{
  "model": "image denoising model",
  "dataset": "crops of objects in photos (Visual Genome)",
  "train_examples": 61751,
  "image_size": 32,
  "grayscale": true,
  "crop_scale_min": 0.5,
  "horizontal_flip": true,
  "task": "denoising",
  "loss": "charbonnier",
  "noise_std": 0.4,
  "arch": "unet",
  "norm": "batchnorm",
  "activation": "silu",
  "widths": [48, 96, 144],
  "blocks_per_level": 1,
  "block": "basic",
  "dropout": 0.05,
  "attention": false,
  "upsampling": "transposed_conv",
  "init": "trunc_normal_002",
  "residual_init": "zero_last",
  "optimizer": "muon",
  "muon_scale": "original",
  "lr": 0.0089,
  "momentum": 0.95,
  "nesterov": true,
  "orthogonalizer": "newton_schulz_5",
  "adamw_lr_other_params": 0.0023,
  "grad_clip": 5.0,
  "steps": 20100,
  "batch_size": 128,
  "epochs": 41.7,
  "lr_schedule": "cosine",
  "final_lr_fraction": 0.1,
  "warmup_steps": 400,
  "weight_decay": 0.02,
  "adamw_weight_decay_other_params": 0.01
}
Rows from block 2 of a small image denoising model, named by matrix and row number. Rows with one number belong to one channel. Each number is 500 + 25 x the weight over its row's rms, rounded and kept within 0 to 999. All counts start at 0. Numbers have three digits each. After the name is the row's rms in percent of the matrix's.
Before each channel's rows are labels from the 100 images, of 14976, where the channel reaches its highest value: "patch colour" is the nearest of a few named colours to the mean colour under the peak. Only what is clearly more common there than usual is listed. The data: crops of objects in photos (Visual Genome). In brackets: how many of the 100.
# convs0: first 3x3 conv (model.mid.0.convs.0.weight, 144x144x3x3, each kernel summed), inputs 0-143
# convs1: second 3x3 conv (model.mid.0.convs.1.weight, 144x144x3x3, transposed, each kernel summed), outputs 0-143

patch colour: grey (92)
convs0.119 137:525491473465424477476504524500528508533488529558474505478502511520470501490493520489509490519522479473496535480528514506508512507551498501515486532523519494505452486498479517503529518535509515481488504499448495464500486497507489501514492520514500539493502508509539410479507514491509518516539466470510505496469503516481499388528530502509435489472511516459489499489473537509500480513507499503484500484512521489498488506486519552535509
convs1.119 120:495503494521543526502496482468458469491506483520510485503494485501552511479479516484521521500510541521518509492490502501471555488490506501480505488494507504488510527499510490517505520516477476499487586490522517528540497482500500487481544471521470475528516509470495639490453492522493479515495482510470487499522502527489522539477476498518520509501475529575465514508461493493510468500497506502535480514484494507512474490536464506504523

patch colour: white (50)
convs0.34 093:497513503486527471489484504519463505471489492477510523478490536504550549498520517505502505518415456548507510475484510489445527422489472472544465500452511481476514461497490488488500502492480515487509497498488467448488523462528494466481503474513510479505550476525492525507512512494519491489499515444528527479483474514503498530506479505563464475485518476479465505498486453496507529520497474485471486472495495517476477502501478517460503
convs1.34 086:495492472491517525500516465469447460442520489501463492502502525502477517508486498484523489490530539521498519485551464463518480496504544523521524500486518519527452501510467494491513508453494492514511497518538484550497512524509522466473516526455490508500512544508527466482539442507482471517482504488476485517546500501449504454508509508462498488530499484522505474472476511483522487502554480505528474578506515474493501502505459500512455

patch colour: white (51)
convs0.132 084:507480492493480518517466514507501462494531494478439487524482462489533513458544501491542521485463479543508544487468477479484515490438469440496504477485519496497474469489470509523487509475503500517513483473512497479472491513510465472489488502523464499499468484507540540518572513498517488478465525500521506500512513515537456479515451517501524501463496495505453497448462505465472532480482523454498535483479482485507537518497477510503522
convs1.132 107:524484526518514503471478442493535488477510533507507533481504490520498485493485512509491484496466486496497495555494517528505488523479501521500506558510506509503508466503547481477499512553520467501511503507468537519503493501495505520495407427523555487517483505532484493542444491494490514488471511521515498460471487487512527511505524444531507507524476491490538510525542467517521460504496476444520511536481474491526507487499494515547505

patch colour: white (46)
convs0.89 093:495499542497494496517480490490520504447493500453500480471440495521534491460482494545505496488527509500517505472487438494482490491484509493494512480429481483478490498520512552507482423506483509466536493483485471517465508484526496507525476496519497489498486517467505508496484462456497485494489498500522469496432491473503489514469498515482492420516504495514507487493493454501499490470503482523486490504481496524486514487545472419489453
convs1.89 090:511491455503492546519514458431483478468503512535519481493442494503487472474534501498475502486471503533473494481482449488470499513534503548493510506465513474491456514483505505503486521522494499480477454525460519502445500501477506485511529498497536493480511493540492511494513461518535461497491507510511495516556471517485518504516502493493496391481494481498524509472506526518531484456489521473521507511488495501509467498482508470456534

patch colour: white (34)
convs0.44 081:478485515445522500524493529478476502466504491511498503494509483451512518477500496499515491492495518517531522474501489484462498479502462481483502473427478462480539468510470434498505521490552499518528512515435482521483504464481490487526510509450494499509504479554513536499510480509526537522517532495513523529486560502500493485492480521483521469501506495471521521538446470496476512492490451470488551477486508505484470462515462528467512
convs1.44 098:498514474501482518516532454505497460525510506499491536509488492457474523462523486502518517541494467470505482517462476496492522498469509503502507477540530543493500502480530506466529450523484502460486473524509501486496477519524511528498501485521490520521520491519477468490459513506462490499491438561507514536522453488517532499488471498489520498484504542488517496480564490485421504479488530499495456549550518486543487504480523544491485

patch colour: grey (92)
convs0.143 095:526499489517500499511448523543487518562508481516496522544556520518500522509478521473544492505496453507459509465492534516546532488520545514540517482537548469477484531501503471490492486524522498514464503489491501499533497521485497523472518493544509500493458511512497549496503489551515506505523469481500534539522502503514487531497525487551510532469490507534492484516542547519511500518508542519534515467558496477509482483513506541508518
convs1.143 125:506495481485487515490540494424533500488490502494458523469466477493441463503469488528472475488533531544489494517501450500451394491493468488489481489511476495499452494499536563515499495486485500478496477501482489490437468514519494514535495504498493495503507488486485455489511478506491465480454527560491495486510492494477490477487510524488502482504464475495523497486485513510495518466517498511506492514467499520469500536504470487515536

patch colour: white (34)
convs0.125 105:499521524502511459506496505505444479463495477436524508497531485499528522483511525497511479498423478482498501520475513481496501499486508486523518469500507498491448502464526515461504518457497507497502519476486463423494489478490503498437487482496505473501470495512451502520502514511506510445461512486507488497503481486502477513486476498523465488495468467486463462541474442480526478481473502468473465515503464497514499502519465511438542
convs1.125 103:463500534496475510441494504549441501511498488474480508499560531510475514482505459482513470494486521481507490445504495477481422517510512517527517497500472542520471510479484476483508501489503504554479470489530508523503502501507491509421524522472457511500533522479512485461533487513511484495472521529474497526505508475489519449490527509485488471478483460507463499495505546457476481445524473516493468504515492474497494485489496487526527

patch colour: white (40)
convs0.77 105:493497463471477503476435495481495495497486479501459502522497502517475458487497479503489498509474512479487476533472473519469480513534505615494526511520497496491507513511525516485489474500521472483512525478503504544498512519529510493475487458495523512504516494499481492517496498463511483476489477439484559479514483494483429516490453527494503486501524499468463504495509507477525484521511498604473504528477502503531511504485490488507473
convs1.77 098:506487470478511490501497514528463545528514502514455499468486476496511491489527501459516469482555530487486493478495498514543488520544476424505506481495507510508463523484522436546495480484492487468512562520479510433475506498483470533514507531502489489516534523488529536526509526498523474537533450499511468491487488486502514490495499473512477537546493545483460500495497467479476475473465503514493481470500502484465513501529503516483540

patch colour: grey (92)
convs0.41 118:486495558465512491482495560516514491464477506492531465494528508502502496494491482455474476514511500467438523499481488532529526523475523461492512464471484515535491494480502488491530500466536499484448515504466520488510430465472510474518510507446443503491441509485516494484534493489508508498491518529490484463496413482454516519511497490499497500505499480535502480506512488529489529509527487522505480498535511547458500497478500505501477
convs1.41 105:516476508532488493479483530522477519463509504483495502566580532493520495516477505536468500465462476484502494526486516554489516539455464487495489541489510530496539492501496507449486477515500508502512489487494491503507511480534519488425470514492505513465491488519479484483455512491513529510551510559504545508462492504506465526466507489470521445479521488512492473552521507476496503516501508488483486504508463513489489482542545498486509